From a checkpoint of a small sound classifier.
Model: 2.92M parameters, mfcc input, arch tdnn, norm batchnorm, activation hardswish, depths [9], widths [384].
Training: adamw at rate 0.0029, 18300 steps, batches of 128, held-out accuracy 99%.
Data: trained on read English sentences (LibriTTS-R), 15625 training examples, 149.9 epochs.
Rows from block 6 of a small sound classifier, named by matrix and row number. Each number is 128 + 32 x the weight over its row's rms, rounded and kept within 0 to 255. All counts start at 0. After the name is the row's rms in percent of the matrix's.
After each channel's rows are labels from the 100 clips, of 14976, where the channel reaches its highest value: "top examples" is what is common among them. Only what is clearly more common there than usual is listed. The data: read English sentences (LibriTTS-R). In brackets: how many of the 100.
# conv: width-3 conv (model.blocks.6.conv.weight, 384x384x3, each kernel summed), inputs 0-127

conv.104 099 [113 173  87  73  78  84  78  99 129  92  95  80 141 141 138 119  97 115 110 171 133 141 113  74 104  67 131  75 152  92  79 155 132 159 106  83 103 110 152 109  74 139  77 129 144 144 101 129  84 115  76 131 159 110  86 160 143  94 106 129 101 135 126 135 130  80  89 130 105 122 105 136 139  80  98  70  78 150 118 118  70  75 116  82 111 163 104 101 125  75  89 155  87  72  76 109 121 118 154 125 128 128 160 141 121 102 133 134 105 136 107 145 165 103 122 123 116  72 140 131  98 119  75  69 151 158 122  88]
top examples: voice: male (99)

conv.77 086 [125  63 121 141 151 122 125 166  75 127 160 148 103 138 146  87 155  75 158  64  91 104  53 134 154 135  88 121 143 149 145 154 101 160 136 147  93  72 129  55 136 102 142 176 152 110 135  79 116 171 146  77 117  80 119 162 127 142 101  93 132 133 144  79 138 149  88  86  63  89 134 107 100 182 161 131 181 146  96 171 138 128 145 111  59 104 157 108 114 182 118  95 158 131 133 122 135  93 134 126 105 123 135  88 148 102  90 131  58 119 141 147  74 101  83 177 172 128 114  77 165 165 133 134 144 167  82 155]
top examples: voice: female (100)

conv.157 099 [149  90 132 144 148 143 141 177  62 132 151 149 124 142 151  47 151  56 139  88 113  90  89 141 161 140  94 139 143 148 147 168  73 135 140 146 122 102 146  85 142 120 144 185 160 132 150 107 130 156 145 111  91  86 147 176 144 138 122 113 150 136 159 116 158 146 130  79  86  42 152 120 121 196 150 142 191 153  58 158 144 138 128 127  75 121 160 125 117 192 131  88 153 143 141 113 121  54 144 116 114 125 135  76 157 125  96 127  79 124 168 164  99 123  50 163 150 142 105 111 177 160 144 144 158 181  44 152]
top examples: voice: female (100)

conv.208 088 [123  66 117 137 149 116 119 157  75 123 155 144 107 131 138  81 152  69 157  69  94 109  52 131 151 131  85 118 135 146 144 150  96 152 135 145 101  71 132  51 133 103 140 174 153 113 130  79 111 170 143  79 123  67 113 154 129 141 111  92 131 128 138  78 134 147  79  75  58  86 127 109 104 179 157 127 175 141  94 164 134 120 146 105  57  98 151 111 122 178 114 109 155 126 128 132 134  88 127 128 105 127 131  88 142 107  84 137  50 130 136 146  74 107  76 171 171 125 110  77 155 159 130 129 143 160  74 152]
top examples: voice: female (100)

conv.282 069 [153 111 142 153 148 156 154  85  77 145 137 143 160 137 138 139 154  82 128 107 163  67 124 153 163 152 147 155 130  96 159 167 165  69 145 142 130 119 171 120 152 159 151 160 171 154 162 155 141 148 146 145  74 149 165 153 131 142 127 162 153 127 105 145 167 144 158 178 112 122 164 168 160  96 146 153  58 107 148 157 156 149 116 137  92 128 159 133  87  53 138  56 151 158 155 118 100 161 148 117 170 178 131 106 115 137 157 183 113  92 169 172 120 133  82 141 136 154 116 145  87 115 156 157 181 158  93 153]
top examples: voice: female (96)

conv.60 057 [ 99  32 123 146 163 109 122 153  99 135 169 157 115 136 142  98 160  79 173  39 104 111  88 136 148 140  87 121 142 154 151 147  93 121  94 157  61  82 130  82 141 110 150 153 140 117 126  96 115 177 158  94 147  77  96  86 129 155  71 101  89 134 110  97 115 160  58  87  76 107 120 114 110 148 171 132 158 144 100 168 144 118 159 110  74  80 156  74  86 161 113 106 165 130 133 107 116 101 135 132 107 128 141  79 134  71  86 136  74  92  99 131  45  69  90 173 180 127 132  93 152 163 132 137 140  92  89 162]
top examples: voice: female (98)

conv.97 079 [ 97  89 134 126 131 111 121 210  78 156 138 140  89 193 193 160 124  96 154  88  96 148  94 125 115 130 142 128 177 140 123 134 181  86 121 139 102  93 111 110 127  84 123 107  96  91 111  89 133 138 137  79  98 238 111 141 103 151 100  92 120 116 120  73  89 134 153 161 120 157 105  91  86  92 145 129 120 153 170 140 126 132 154 153  78  80 118 102  56 120 118  80 128 122 122 106 117 171 194 102 104 124 174 121 121 109 145 133 114  46 137  85  81 108 106 150 147 127 186  81 212 170 121 124 111 138 120 127]
top examples: voice: female (96)

conv.200 090 [ 76 166 143 124 109 118 129 102 140 159 101 111 111 131 128 108 102 121 122 165 115 132 124 126  75 131 137 137 135  80 118 103 107 166 116 118 163 128  99 128 127 111 122  77  88 111 104 117 152  91 119 125 164 253 112  39  99 140 157 115 123  96 110 125  70 113 194 115 124 109  96 108 113  55 112 131  68 119 115 100 123 122 145 160 109 150  76 156  46  64 140 180 101 126 123 145 124 115 138 107 107 104 124 105  66 156 130 100 124  28 101  49 158 162 121  77 109 128 154 123 102  79 121 124  92  35 123 101]
top examples: voice: female (100)

conv.249 086 [105 110 149 139 144 126 134 222  90 173 148 152  80 198 198 144 136  95 163 108  86 133  97 140 129 145 132 143 182 156 137 132 159 102 136 153 116  94 102 109 142  75 136 110  98  84 122  79 152 147 150  74 111 255 124 140  88 165 111  83 133 111 142  69 102 146 170 148 121 143 117  82  76 117 155 143 139 159 153 149 140 148 164 173  91 100 131 115  72 137 134  95 142 136 137 117 132 153 193 105  94 115 176 117 135 123 134 125 116  59 151  98 101 123  97 161 155 140 189  74 221 180 134 138 107 137 108 138]
top examples: voice: female (99)

conv.135 084 [112 105 157 145 145 139 145 223 113 176 146 153  89 204 205 138 137 107 158 105  86 117 110 147 132 151 134 154 190 144 142 135 139  95 137 154 118 106 108 120 147  82 143 105  93  95 130  85 161 140 155  85 117 255 137 105  87 167 115  86 135 109 149  81 107 147 190 142 125 136 126  84  86 118 152 151 143 170 142 144 146 157 159 183  95  92 130 114  73 141 145  99 144 145 144 123 134 141 195 107  92 107 185  98 127 122 130 113 124  57 161  98 101 123 106 145 148 148 194  84 222 160 142 146 107  98 121 139]
top examples: voice: female (99)

conv.260 097 [108 178  86  76  80  83  81 101 130  94  89  75 140 143 140 117  94 115 110 174 132 141 108  77  96  72 130  80 157  85  80 158 129 167 116  82 111 108 149 106  78 138  76 131 142 144  97 128  84 110  79 126 162 112  87 160 147  93 114 126 111 141 135 130 118  79  92 127 100 117 101 135 138  81  97  73  78 158 113 112  74  74 114  83 112 166  99 109 121  77  86 158  85  76  77 120 130 113 156 132 127 129 164 135 114 107 130 135 102 133 120 134 168 114 122 119 114  76 142 130 101 114  76  74 151 160 122  88]
top examples: voice: male (100)

conv.319 119 [127 104 123 124 121 121 123 138  96 121 122 120 104 157 155 119 122  67 125 103  93 157  23 123 118 123 105 124 155 127 123 152 147 122 142 122 147  41 130  22 123 100 124 154 150 110 115  74 127 121 123  68 151  82 124 121 166 124 151  87 137 153 152  73 109 122 106 110  29 125 113 104  99 141 121 122 130 164 112 118 123 119 126 122  38 102 118 143 158 134 131 141 122 122 121 154 152 110 152 163  97 118 164 102 121 140 107 131  16 167 141 114 103 144  90 120 123 122 138  68 140 127 121 122 146 126 100 121]
top examples: voice: female (100); the word "said" (25)

conv.271 101 [ 95 103 124  77  88  96  91 100  86 139 108 104 140 119 112 117  86  92 131  98 153 116 123  85  94  82 156 103 114 136  67 127 127  79 159 103 134 148 130 133  83 146  72 123 128 129  86 150 135 117  93 142 126 178 103 176 139 124 135 155 165 142 155 138  73  93 170 121 154 126  85 152 143 103 109  90  97 132 128 125  76 124 135 157 101  99  92 142 148  96 115  78  82  80  85 137 141 121 122 134 166 166 123 145 148 139 141 171 137 155 180  66 105 139  98 144 116  94 114 141 100 164  82  75 131 172  98  81]
top examples: voice: male (98)

conv.120 113 [120 155 112  70  75  96  89 105 132 120  92  86 137 134 129 115  78 113 116 154 129 150 118  78  83  72 130  99 143 103  66 147 128 133 154  89 157 117 144 114  75 134  69 129 140 141  90 130 123  95  79 133 164 115 109 149 170 107 157 127 159 172 155 135  85  79 146 124 112 123  91 129 135  88  93  79  87 153 115  98  68  95 122 119 115 144  83 159 137  86 118 141  74  74  78 155 156 113 142 163 127 122 150 144 119 159 132 125 111 154 155  78 147 159 119 114 102  83 125 132 104 126  77  67 147 148 118  74]
top examples: voice: male (98)

conv.378 088 [112 170  84  88  90  89  83 106 118  92  94  85 143 152 147 118 102 110 103 167 143 101 103  86 112  83 125  79 145  78  94 168 121 155  92  91  81 103 156 101  88 141  90 149 157 141 108 128  78 114  87 122 133 140  89 161 110  95  83 135  86 102 107 122 151  88  86 127  99 118 115 147 141  83 101  82  72 134 122 120  87  92 106  84  97 173 108  82 117  68  73 131  95  86  90  89  96 121 165  99 143 158 149 139 101  80 126 166  97 114  99 162 169  84 122 116 114  84 142 124 106 101  87  85 163 161 120  99]
top examples: voice: male (99)

conv.82 087 [115 165  86  83  83  92  85 107 118  93  84  80 145 148 147 122  96 108  95 161 147  95 104  85 102  82 125  83 143  68  88 170 121 146  97  85  91 106 157 105  87 144  86 152 157 141 106 132  83 103  83 123 126 147  97 152 113  90  92 139  92 106 109 124 141  82 101 128 100 121 112 151 143  85  93  84  73 132 125 110  86  94  99  89  96 166  99  92 125  67  81 124  89  87  89  95 101 125 160 105 148 161 144 145  92  89 127 167  97 119 102 145 162  92 124 104 102  86 141 124 107  88  88  86 163 154 122  90]
top examples: voice: male (99)

conv.25 121 [120 107 118 119 120 112 116 118  96 117 122 117 109 127 127  93 120  72 130 108  96 144  28 117 115 117  93 117 132 126 120 145 123 129 136 120 140  54 130  21 117 105 119 157 151 113 109  78 121 125 121  73 154  67 115 125 157 123 147  93 133 141 139  78 107 122  99  89  28  98 108 111 104 152 122 116 135 143  90 119 117 113 131 116  49 106 116 139 157 139 125 151 123 116 116 150 142  88 128 158 103 118 142  99 120 136  92 128  18 175 129 115 104 140  80 123 130 115 117  74 119 127 115 115 142 129  85 121]
top examples: voice: female (86)

conv.28 086 [104 105 155 141 146 128 138 217  96 183 149 153  92 199 200 140 132  98 167 104  89 131  95 143 124 148 127 148 187 158 137 142 154 100 151 155 126  89 116 105 143  83 139 118 111  96 118  81 162 142 155  75 121 255 127 129  98 171 124  85 149 123 153  71  92 148 181 139 114 141 112  90  87 103 155 147 129 166 149 144 143 154 168 183  88  98 127 126  74 128 142  98 143 138 140 134 149 148 194 119  98 123 182 110 131 132 123 133 108  61 164  87 101 132  98 157 153 144 191  74 217 183 137 139 121 123 111 137]
top examples: voice: female (100)

conv.302 087 [116 160  90  84  81  94  88 108 117  93  81  79 146 149 147 123  94 107  92 155 150  88 107  86 100  81 126  85 142  66  87 168 125 137 105  83  96 105 157 105  85 147  85 151 158 141 105 135  82  99  81 124 125 155 100 144 112  88  97 143 101 107 112 125 135  79 111 130 103 124 110 152 144  85  91  85  73 130 126 105  86  96  98  91  93 157  94  97 127  67  83 120  83  88  90 103 109 128 159 109 152 167 139 147  86  96 129 173  99 120 110 136 156  98 123  97  99  87 140 126 107  83  87  87 163 148 121  87]
top examples: voice: male (100)

conv.87 095 [136  68 123 141 149 127 129 167  64 126 153 147 115 140 148  75 152  51 151  69  99 111  65 136 152 137  90 128 144 147 145 161  99 148 143 146 115  83 135  64 138 111 141 179 156 122 138  90 119 166 146  94 112  67 129 154 150 140 124  99 146 144 157  95 144 147  84  79  68  72 138 111 110 183 156 134 179 154  78 164 141 127 139 111  58 100 155 124 123 181 125 104 154 132 134 135 140  78 136 143 104 122 139  73 146 118  89 129  59 137 156 151  77 115  55 167 163 131 109  93 166 160 134 137 149 161  58 152]
top examples: voice: female (100)

conv.194 086 [134  66 129 144 155 131 132 176  77 137 162 153 106 151 161  92 157  72 161  65  91  96  70 140 159 142  97 133 154 158 149 161 102 168 144 153 100  82 131  73 141 102 146 176 151 114 143  83 123 175 152  85 115  99 132 176 130 149 101  92 143 139 158  86 148 154 106  94  74  89 145 105 101 179 166 139 186 160  98 176 145 136 147 121  66 111 161 114 107 186 123  90 160 138 141 119 141  95 147 124 100 118 145  93 160 108  96 128  68 107 154 154  78 105  78 183 174 136 120  85 176 177 139 139 146 182  81 159]
top examples: voice: female (100)

conv.288 082 [124  65 126 142 154 124 128 170  67 138 162 153 106 136 145  81 156  69 162  66  96  90  66 137 156 139  85 127 139 154 148 155  91 163 133 151  90  78 127  65 138 102 144 178 154 113 137  85 123 176 150  82 113 101 123 164 115 150  95  94 130 130 145  86 139 152 107  83  68  79 135 108 101 186 166 134 184 142  90 175 142 132 152 120  67 113 160 108 107 187 120  91 160 134 135 113 131  89 130 113 102 121 130  93 152 101  88 128  64 111 141 147  75  99  71 182 178 133 111  81 168 172 137 137 143 168  71 157]
top examples: voice: female (100)

conv.115 117 [121 110 118 118 115 113 115 106  84 115 116 114 110 123 121  92 115  64 122 111 100 143  32 116 111 116  95 116 129 119 116 141 122 129 136 115 143  59 128  28 116 107 116 152 150 114 108  84 120 118 116  80 158  62 116 118 164 118 150  96 133 146 141  82 107 117  98  89  34  96 107 112 106 151 116 115 131 145  91 111 115 111 126 115  44 106 112 140 160 135 124 155 118 113 112 153 145  89 126 166 106 120 141 100 115 138  94 129  20 183 128 113 107 142  73 115 123 115 117  80 109 120 113 114 141 124  79 116]
top examples: voice: female (90)

conv.63 110 [122 104 120 123 124 113 118 133  69 119 125 121 116 135 139  71 122  45 132 104 103 131  43 119 117 121  89 119 138 127 123 154 106 131 140 123 147  68 134  38 119 114 122 171 157 123 109  86 121 129 124  85 155  67 119 124 159 124 155  97 138 141 147  88 109 124  99  76  47  73 108 116 113 164 128 118 151 152  76 122 120 115 133 116  50 104 119 144 160 154 127 152 126 117 117 157 147  73 135 162 108 124 147  92 122 142  83 135  32 183 137 115 101 146  48 125 135 118 118  84 135 131 117 118 148 131  53 124]
top examples: voice: male (82)

conv.166 100 [146  97 134 135 128 137 138 176  83 125 122 128 106 195 192 120 128  54 121  96  93 150  40 133 130 134 120 138 184 133 135 181 154 118 143 127 152  54 143  44 133  99 134 175 165 120 131  73 135 121 129  69 140 101 148 128 170 127 154  82 141 156 162  78 122 127 115 121  54 120 129 100 100 151 125 135 145 185 121 121 135 132 120 131  46  95 128 147 142 147 144 127 129 137 132 149 152 118 191 158  96 119 191 104 135 142 119 135  42 145 153 122  95 148  73 122 122 137 154  72 178 133 135 137 163 132  85 129]
top examples: voice: female (100)

conv.289 083 [ 63  72 105 139 161  88 103 176 100 137 172 159 143 145 152  69 150 129 172  73 132 110 127 128 144 134  99 106 145 169 146 167  66 152 104 158  80 120 158 122 133 137 141 180 176 148 101 127 103 179 157 129 137 135  77 142 116 157  77 130 110 116 115 130  88 157 112  80 119  69 100 140 139 167 172 125 183 139  66 170 136 107 162 106 152 120 154  87  76 185  84  90 167 118 123  83  94  64 152  96 133 143 140  80 152  91  89 147 122  91 125 102  85  89  89 180 183 115 125 129 176 182 119 124 167 138  85 162]
top examples: voice: female (98)

conv.133 094 [111 175  83  81  84  85  80 100 127  94  92  78 144 145 143 120  98 116 105 173 141 126 108  81 104  78 131  77 148  76  87 164 127 164  96  85  96 106 156 105  82 143  83 141 153 145 103 130  78 113  82 127 146 124  87 157 128  92  98 134  92 117 113 130 139  81  84 131 101 119 109 145 142  81  99  79  75 140 121 116  82  81 110  81 107 170 104  91 121  72  81 147  89  81  84 101 107 121 159 112 136 144 152 141 104  90 131 151  99 126  99 152 170  96 128 117 115  78 143 129 102 104  81  80 159 159 124  93]
top examples: voice: male (99)

conv.272 124 [121 110 119 119 117 114 117 111  99 116 117 116 105 131 128 109 117  71 124 110  97 150  22 117 113 118 100 119 134 123 119 142 135 128 138 116 141  48 126  16 117 104 117 149 145 108 111  79 121 119 119  74 153  71 117 124 163 119 148  92 134 150 142  80 108 118 102 100  30 117 109 111 103 142 117 116 126 148 105 115 117 114 126 119  36 107 114 139 157 130 124 150 118 114 116 151 148 102 131 166 103 120 144 105 119 137 101 130  14 175 132 113 106 140  91 117 123 116 122  76 114 122 115 117 139 129  97 118]
top examples: voice: female (100); the word "said" (26)

conv.180 088 [ 78  92 118 142 163 103 113 188 103 144 174 163 147 165 170  69 155 123 174  95 139 105 137 133 150 141 109 115 163 174 150 180  65 169 113 161  98 131 159 130 139 145 146 199 189 150 118 134 114 180 159 136 141 164  92 150 116 159  88 137 118 115 133 138 104 159 126  82 128  74 113 144 144 174 175 132 186 155  71 174 141 115 167 114 154 134 157  98  75 188  98 105 170 126 131  87 104  70 167 102 138 145 151  92 164 103  94 146 130  93 135 115 103 107  85 181 185 123 142 137 186 185 128 132 172 148  83 165]
top examples: voice: female (99)

conv.337 106 [172 123 156 165 161 163 165  94 143 141 157 153 109  62  70 140 170 126 153 126 112 198 131 163 157 163 132 161  92 145 162  73 164 117 157 158 172 124  96 127 164 111 167 106  95 106 164 122 149 163 160 126 105  44 160 115 217 151 179 117 154 201 150 126 153 162 107 154 122 128 163 107 110 170 159 162 133 131 122 160 163 149 149 134 141 107 159 156 121 135 165 115 158 162 162 179 169 134  44 216 111  95  84  99 147 153 141  94 129 183 152 151 117 175 117 152 155 161  75 127  99 147 162 166  92 121 129 161]
top examples: voice: female (100)

conv.43 092 [107 172  86  83  82  86  80 105 122  94  87  77 144 149 146 119  94 113 102 167 140 111 105  81 101  77 127  77 148  73  84 168 123 157 106  85  96 104 155 102  83 143  82 147 156 143 100 129  81 106  81 124 140 135  90 155 124  93  98 133 101 119 119 126 127  81  95 129  98 120 103 146 141  85  96  78  75 139 121 112  80  85 107  87 101 167 100  97 122  73  80 136  88  81  83 104 112 120 161 114 139 149 150 142  98  96 128 156  99 127 113 138 166  99 124 112 108  81 143 124 106  97  83  80 161 158 124  92]
top examples: voice: male (99)

conv.124 083 [ 97  96 156 142 149 125 136 219 106 184 152 158  96 195 200 142 135 103 170  93  95 125 106 143 128 147 136 145 181 159 137 136 152  92 144 157 120 103 114 119 142  91 139 112 104 101 118  91 159 149 154  86 120 255 123 132 100 172 119  95 143 121 150  83  86 150 191 144 129 141 110  95  92 117 159 149 140 168 152 151 142 154 171 185  98  89 130 121  72 138 136  91 146 138 139 127 141 150 191 115 105 123 177 111 138 128 130 132 126  58 163  82  91 127 106 163 160 143 187  87 219 188 138 139 117 127 117 141]
top examples: voice: female (100)

conv.32 098 [ 88 154 117  77  85  88  83  94  91 136 102  95 140 112 110 125  88  90 135 153 157 126 133  81  88  77 164  95 117 117  67 109 139 117 149 101 134 155 119 138  84 147  75 104 113 128  88 157 127 117  90 151 158 160  89 167 136 122 135 160 152 132 141 145  74  88 157 129 158 132  86 150 145  89 107  82  86 130 135 122  74 108 143 143 112 149  91 140 138  84 109 124  82  75  84 135 135 131 112 128 166 157 123 156 131 140 149 160 143 154 159  72 153 143  99 136 116  85 117 149  95 146  78  72 116 162 101  82]
top examples: voice: male (99)

conv.150 122 [130 100 123 126 124 121 124 144  95 118 124 122 107 153 154 111 126  69 126 100  92 150  27 125 122 124  97 125 152 129 127 160 140 120 140 124 144  45 137  22 122 102 127 166 158 116 117  73 125 124 126  67 140  75 128 124 164 124 147  85 136 150 150  74 115 126  99 103  30 115 115 104 101 153 124 124 143 162 102 121 124 119 125 120  50  98 121 140 161 147 131 136 126 124 121 149 146 102 151 159  98 117 159  97 124 137 102 129  17 172 141 118  97 140  86 124 127 124 124  69 146 129 123 125 152 129  94 126]
top examples: voice: female (100)

conv.322 078 [117  63 126 143 155 123 127 169  74 138 164 155 102 135 145  83 155  72 164  64  91  96  63 137 156 139  86 125 140 153 148 155  90 158 123 153  85  68 126  64 139  98 145 175 154 106 134  78 124 174 153  76 125 111 119 147 107 151  90  91 119 122 135  77 132 154 112  87  67  80 133 104  98 179 167 135 180 140  89 173 140 130 154 122  68 114 158 102 101 181 118  95 161 132 135 107 122  88 132 105 100 121 134  95 145  96  90 131  64 108 130 142  77  93  73 178 178 132 120  74 167 168 135 136 143 150  75 158]
top examples: voice: female (100)

conv.65 094 [ 75 144 119  82  94  86  81  94  78 142 115 101 144 107 103 123  99  90 146 143 166 101 135  87 101  82 166  93 108 123  76 100 132 113 148 107 121 163 114 147  88 153  82  99 107 124  86 164 125 134  96 154 146 194  79 168 117 128 124 168 152 117 141 149  72  97 164 124 172 130  82 161 149  96 117  86  91 119 140 141  80 117 155 156 109 143 101 129 141  90 104 112  91  78  87 129 130 133 105 117 177 174 114 150 136 129 149 177 152 147 164  72 148 131  98 150 130  86 120 152  92 155  80  74 108 164  99  91]
top examples: voice: male (99)

conv.187 106 [135  99 130 133 131 128 132 162  85 129 129 129 113 174 175 102 129  54 131  98  97 140  37 130 126 132 103 133 169 135 134 176 133 122 146 131 154  58 143  38 131 108 131 181 167 123 121  77 134 128 133  74 147  91 135 129 167 132 158  88 146 150 162  80 115 131 111 100  48 105 120 110 106 158 131 131 153 178 101 126 132 127 130 129  42 101 126 150 151 156 137 134 133 130 129 157 155  97 170 162 104 126 175  96 132 145 101 137  34 158 153 117  98 149  70 129 130 130 141  76 164 138 129 131 162 136  79 131]
top examples: voice: female (100)

conv.277 112 [ 83 162  95  87  92  74  77  98 126 111 108  91 160 125 121 145 105 136 132 163 167 136 160  86  91  82 168  79 132 110  86 104 146 132 102 102 108 171 130 164  89 165  89 106 117 154  91 174  96 117  94 171 144 119  62 149 101 116 108 170  90  89 104 170  98  98  91 141 173 152  86 158 164 110 107  79 106 128 162 118  82  80 142 100 149 152  96 105 127 105  99 145  93  76  84 107 103 156 117  92 167 145 137 177 120 108 158 139 167 130  94  99 162 111 132 117 117  75 132 171  98 120  81  74 119 149 133  95]
top examples: voice: male (100)

conv.147 120 [ 79 173  87  94  96  73  79  91 126  94 108  88 144 122 118 126 109 130 128 173 140 151 145  89  95  84 139  72 130 102  96 105 135 149  66  99  94 144 125 144  93 145  99 101 111 142  95 149  85 118  94 148 150  97  50 134  99 107  93 144  48  86  85 150 107 101  54 129 145 128  93 138 145 102 105  79  98 123 133 113  87  69 136  83 144 160  98  77 113  98  93 160  99  78  88  87  79 134 116  77 139 120 134 135 111  87 132 116 144 134  61 114 170  99 120 115 121  74 128 149  91 108  84  79 114 135 124 102]
top examples: voice: male (100)

conv.101 097 [105 175  89  76  82  80  78 102 127  97  94  78 142 147 144 115  97 115 111 173 134 130 108  75 103  69 128  76 154  88  80 161 124 161 119  84 107 107 154 106  77 139  76 134 149 143  97 129  84 116  78 128 157 119  85 164 144  95 110 130 115 136 135 132 120  80 100 124 100 118  99 136 139  80 101  73  77 153 118 119  73  78 116  87 109 167 104 107 124  75  87 152  88  73  77 115 128 116 159 131 132 134 161 144 116 108 132 140 100 132 122 132 166 109 123 121 116  73 143 128 101 116  72  72 154 165 121  89]
top examples: voice: male (100)

conv.368 100 [117  91 115 127 136 108 115 146  63 120 142 132 113 127 133  61 137  48 149  92 101 120  45 122 129 124  79 114 129 138 132 148  98 138 137 134 135  74 130  44 123 110 131 170 152 120 114  82 114 151 134  81 138  63 110 139 143 133 144  97 137 126 138  85 120 136  90  60  55  68 112 114 108 174 143 119 166 138  77 143 125 111 142 108  54 102 132 136 141 169 117 138 141 116 119 149 135  72 123 144 106 127 132  94 129 133  71 135  42 161 135 129  91 136  44 147 154 115 107  82 146 145 119 120 143 146  43 140]
top examples: voice: female (97)

conv.256 080 [ 94  90 133 125 131 110 118 211  77 157 136 136  92 195 195 160 121  92 154  91  97 148  89 124 116 127 140 126 180 141 121 139 175  95 119 137 102  91 116 105 126  86 124 107 101  95 109  87 134 138 136  77 105 244 110 139 100 152  99  92 120 114 121  72  89 130 152 156 117 158 105  93  89  85 143 128 119 153 167 140 122 131 154 154  69  84 117 100  54 114 118  89 129 120 121 104 116 166 197  99 104 126 178 120 121 108 140 135 109  43 138  85  83 106 106 151 149 125 190  79 209 167 119 122 117 137 122 125]
top examples: voice: female (98)

conv.122 084 [114 154  92  85  84  97  90 111 113  97  78  77 148 148 146 120  89 104  88 148 151  74 104  89  94  84 123  89 143  63  87 169 117 129 120  82 107 106 157 105  88 148  86 154 158 143 100 137  90  91  82 124 126 164 104 132 113  90 108 145 118 113 119 122 123  81 124 127 102 123 104 157 147  89  86  88  72 132 126  98  88 102  96 100  90 152  91 112 132  66  86 116  84  91  90 111 118 125 159 115 156 172 140 143  79 109 125 176 100 123 122 121 152 108 123  91  90  91 140 124 110  77  91  88 167 137 119  85]
top examples: voice: male (100)

conv.276 088 [110 166  86  85  88  88  82 108 114  93  93  83 139 151 147 110 102 108 103 163 135  97 101  83 112  79 117  77 146  78  89 170 112 154  99  89  82  99 155  99  86 137  86 149 158 138 108 122  78 115  85 114 131 139  89 173 112  94  84 128  93 107 116 116 143  86  87 119  95 112 112 141 136  82 100  81  75 140 114 118  85  93 105  87  96 169 107  85 118  71  76 126  94  84  87  92 101 113 165 101 135 150 149 139 107  84 119 158  94 120 110 154 167  83 119 120 112  83 139 116 109 102  86  83 162 172 117  95]
top examples: voice: male (98)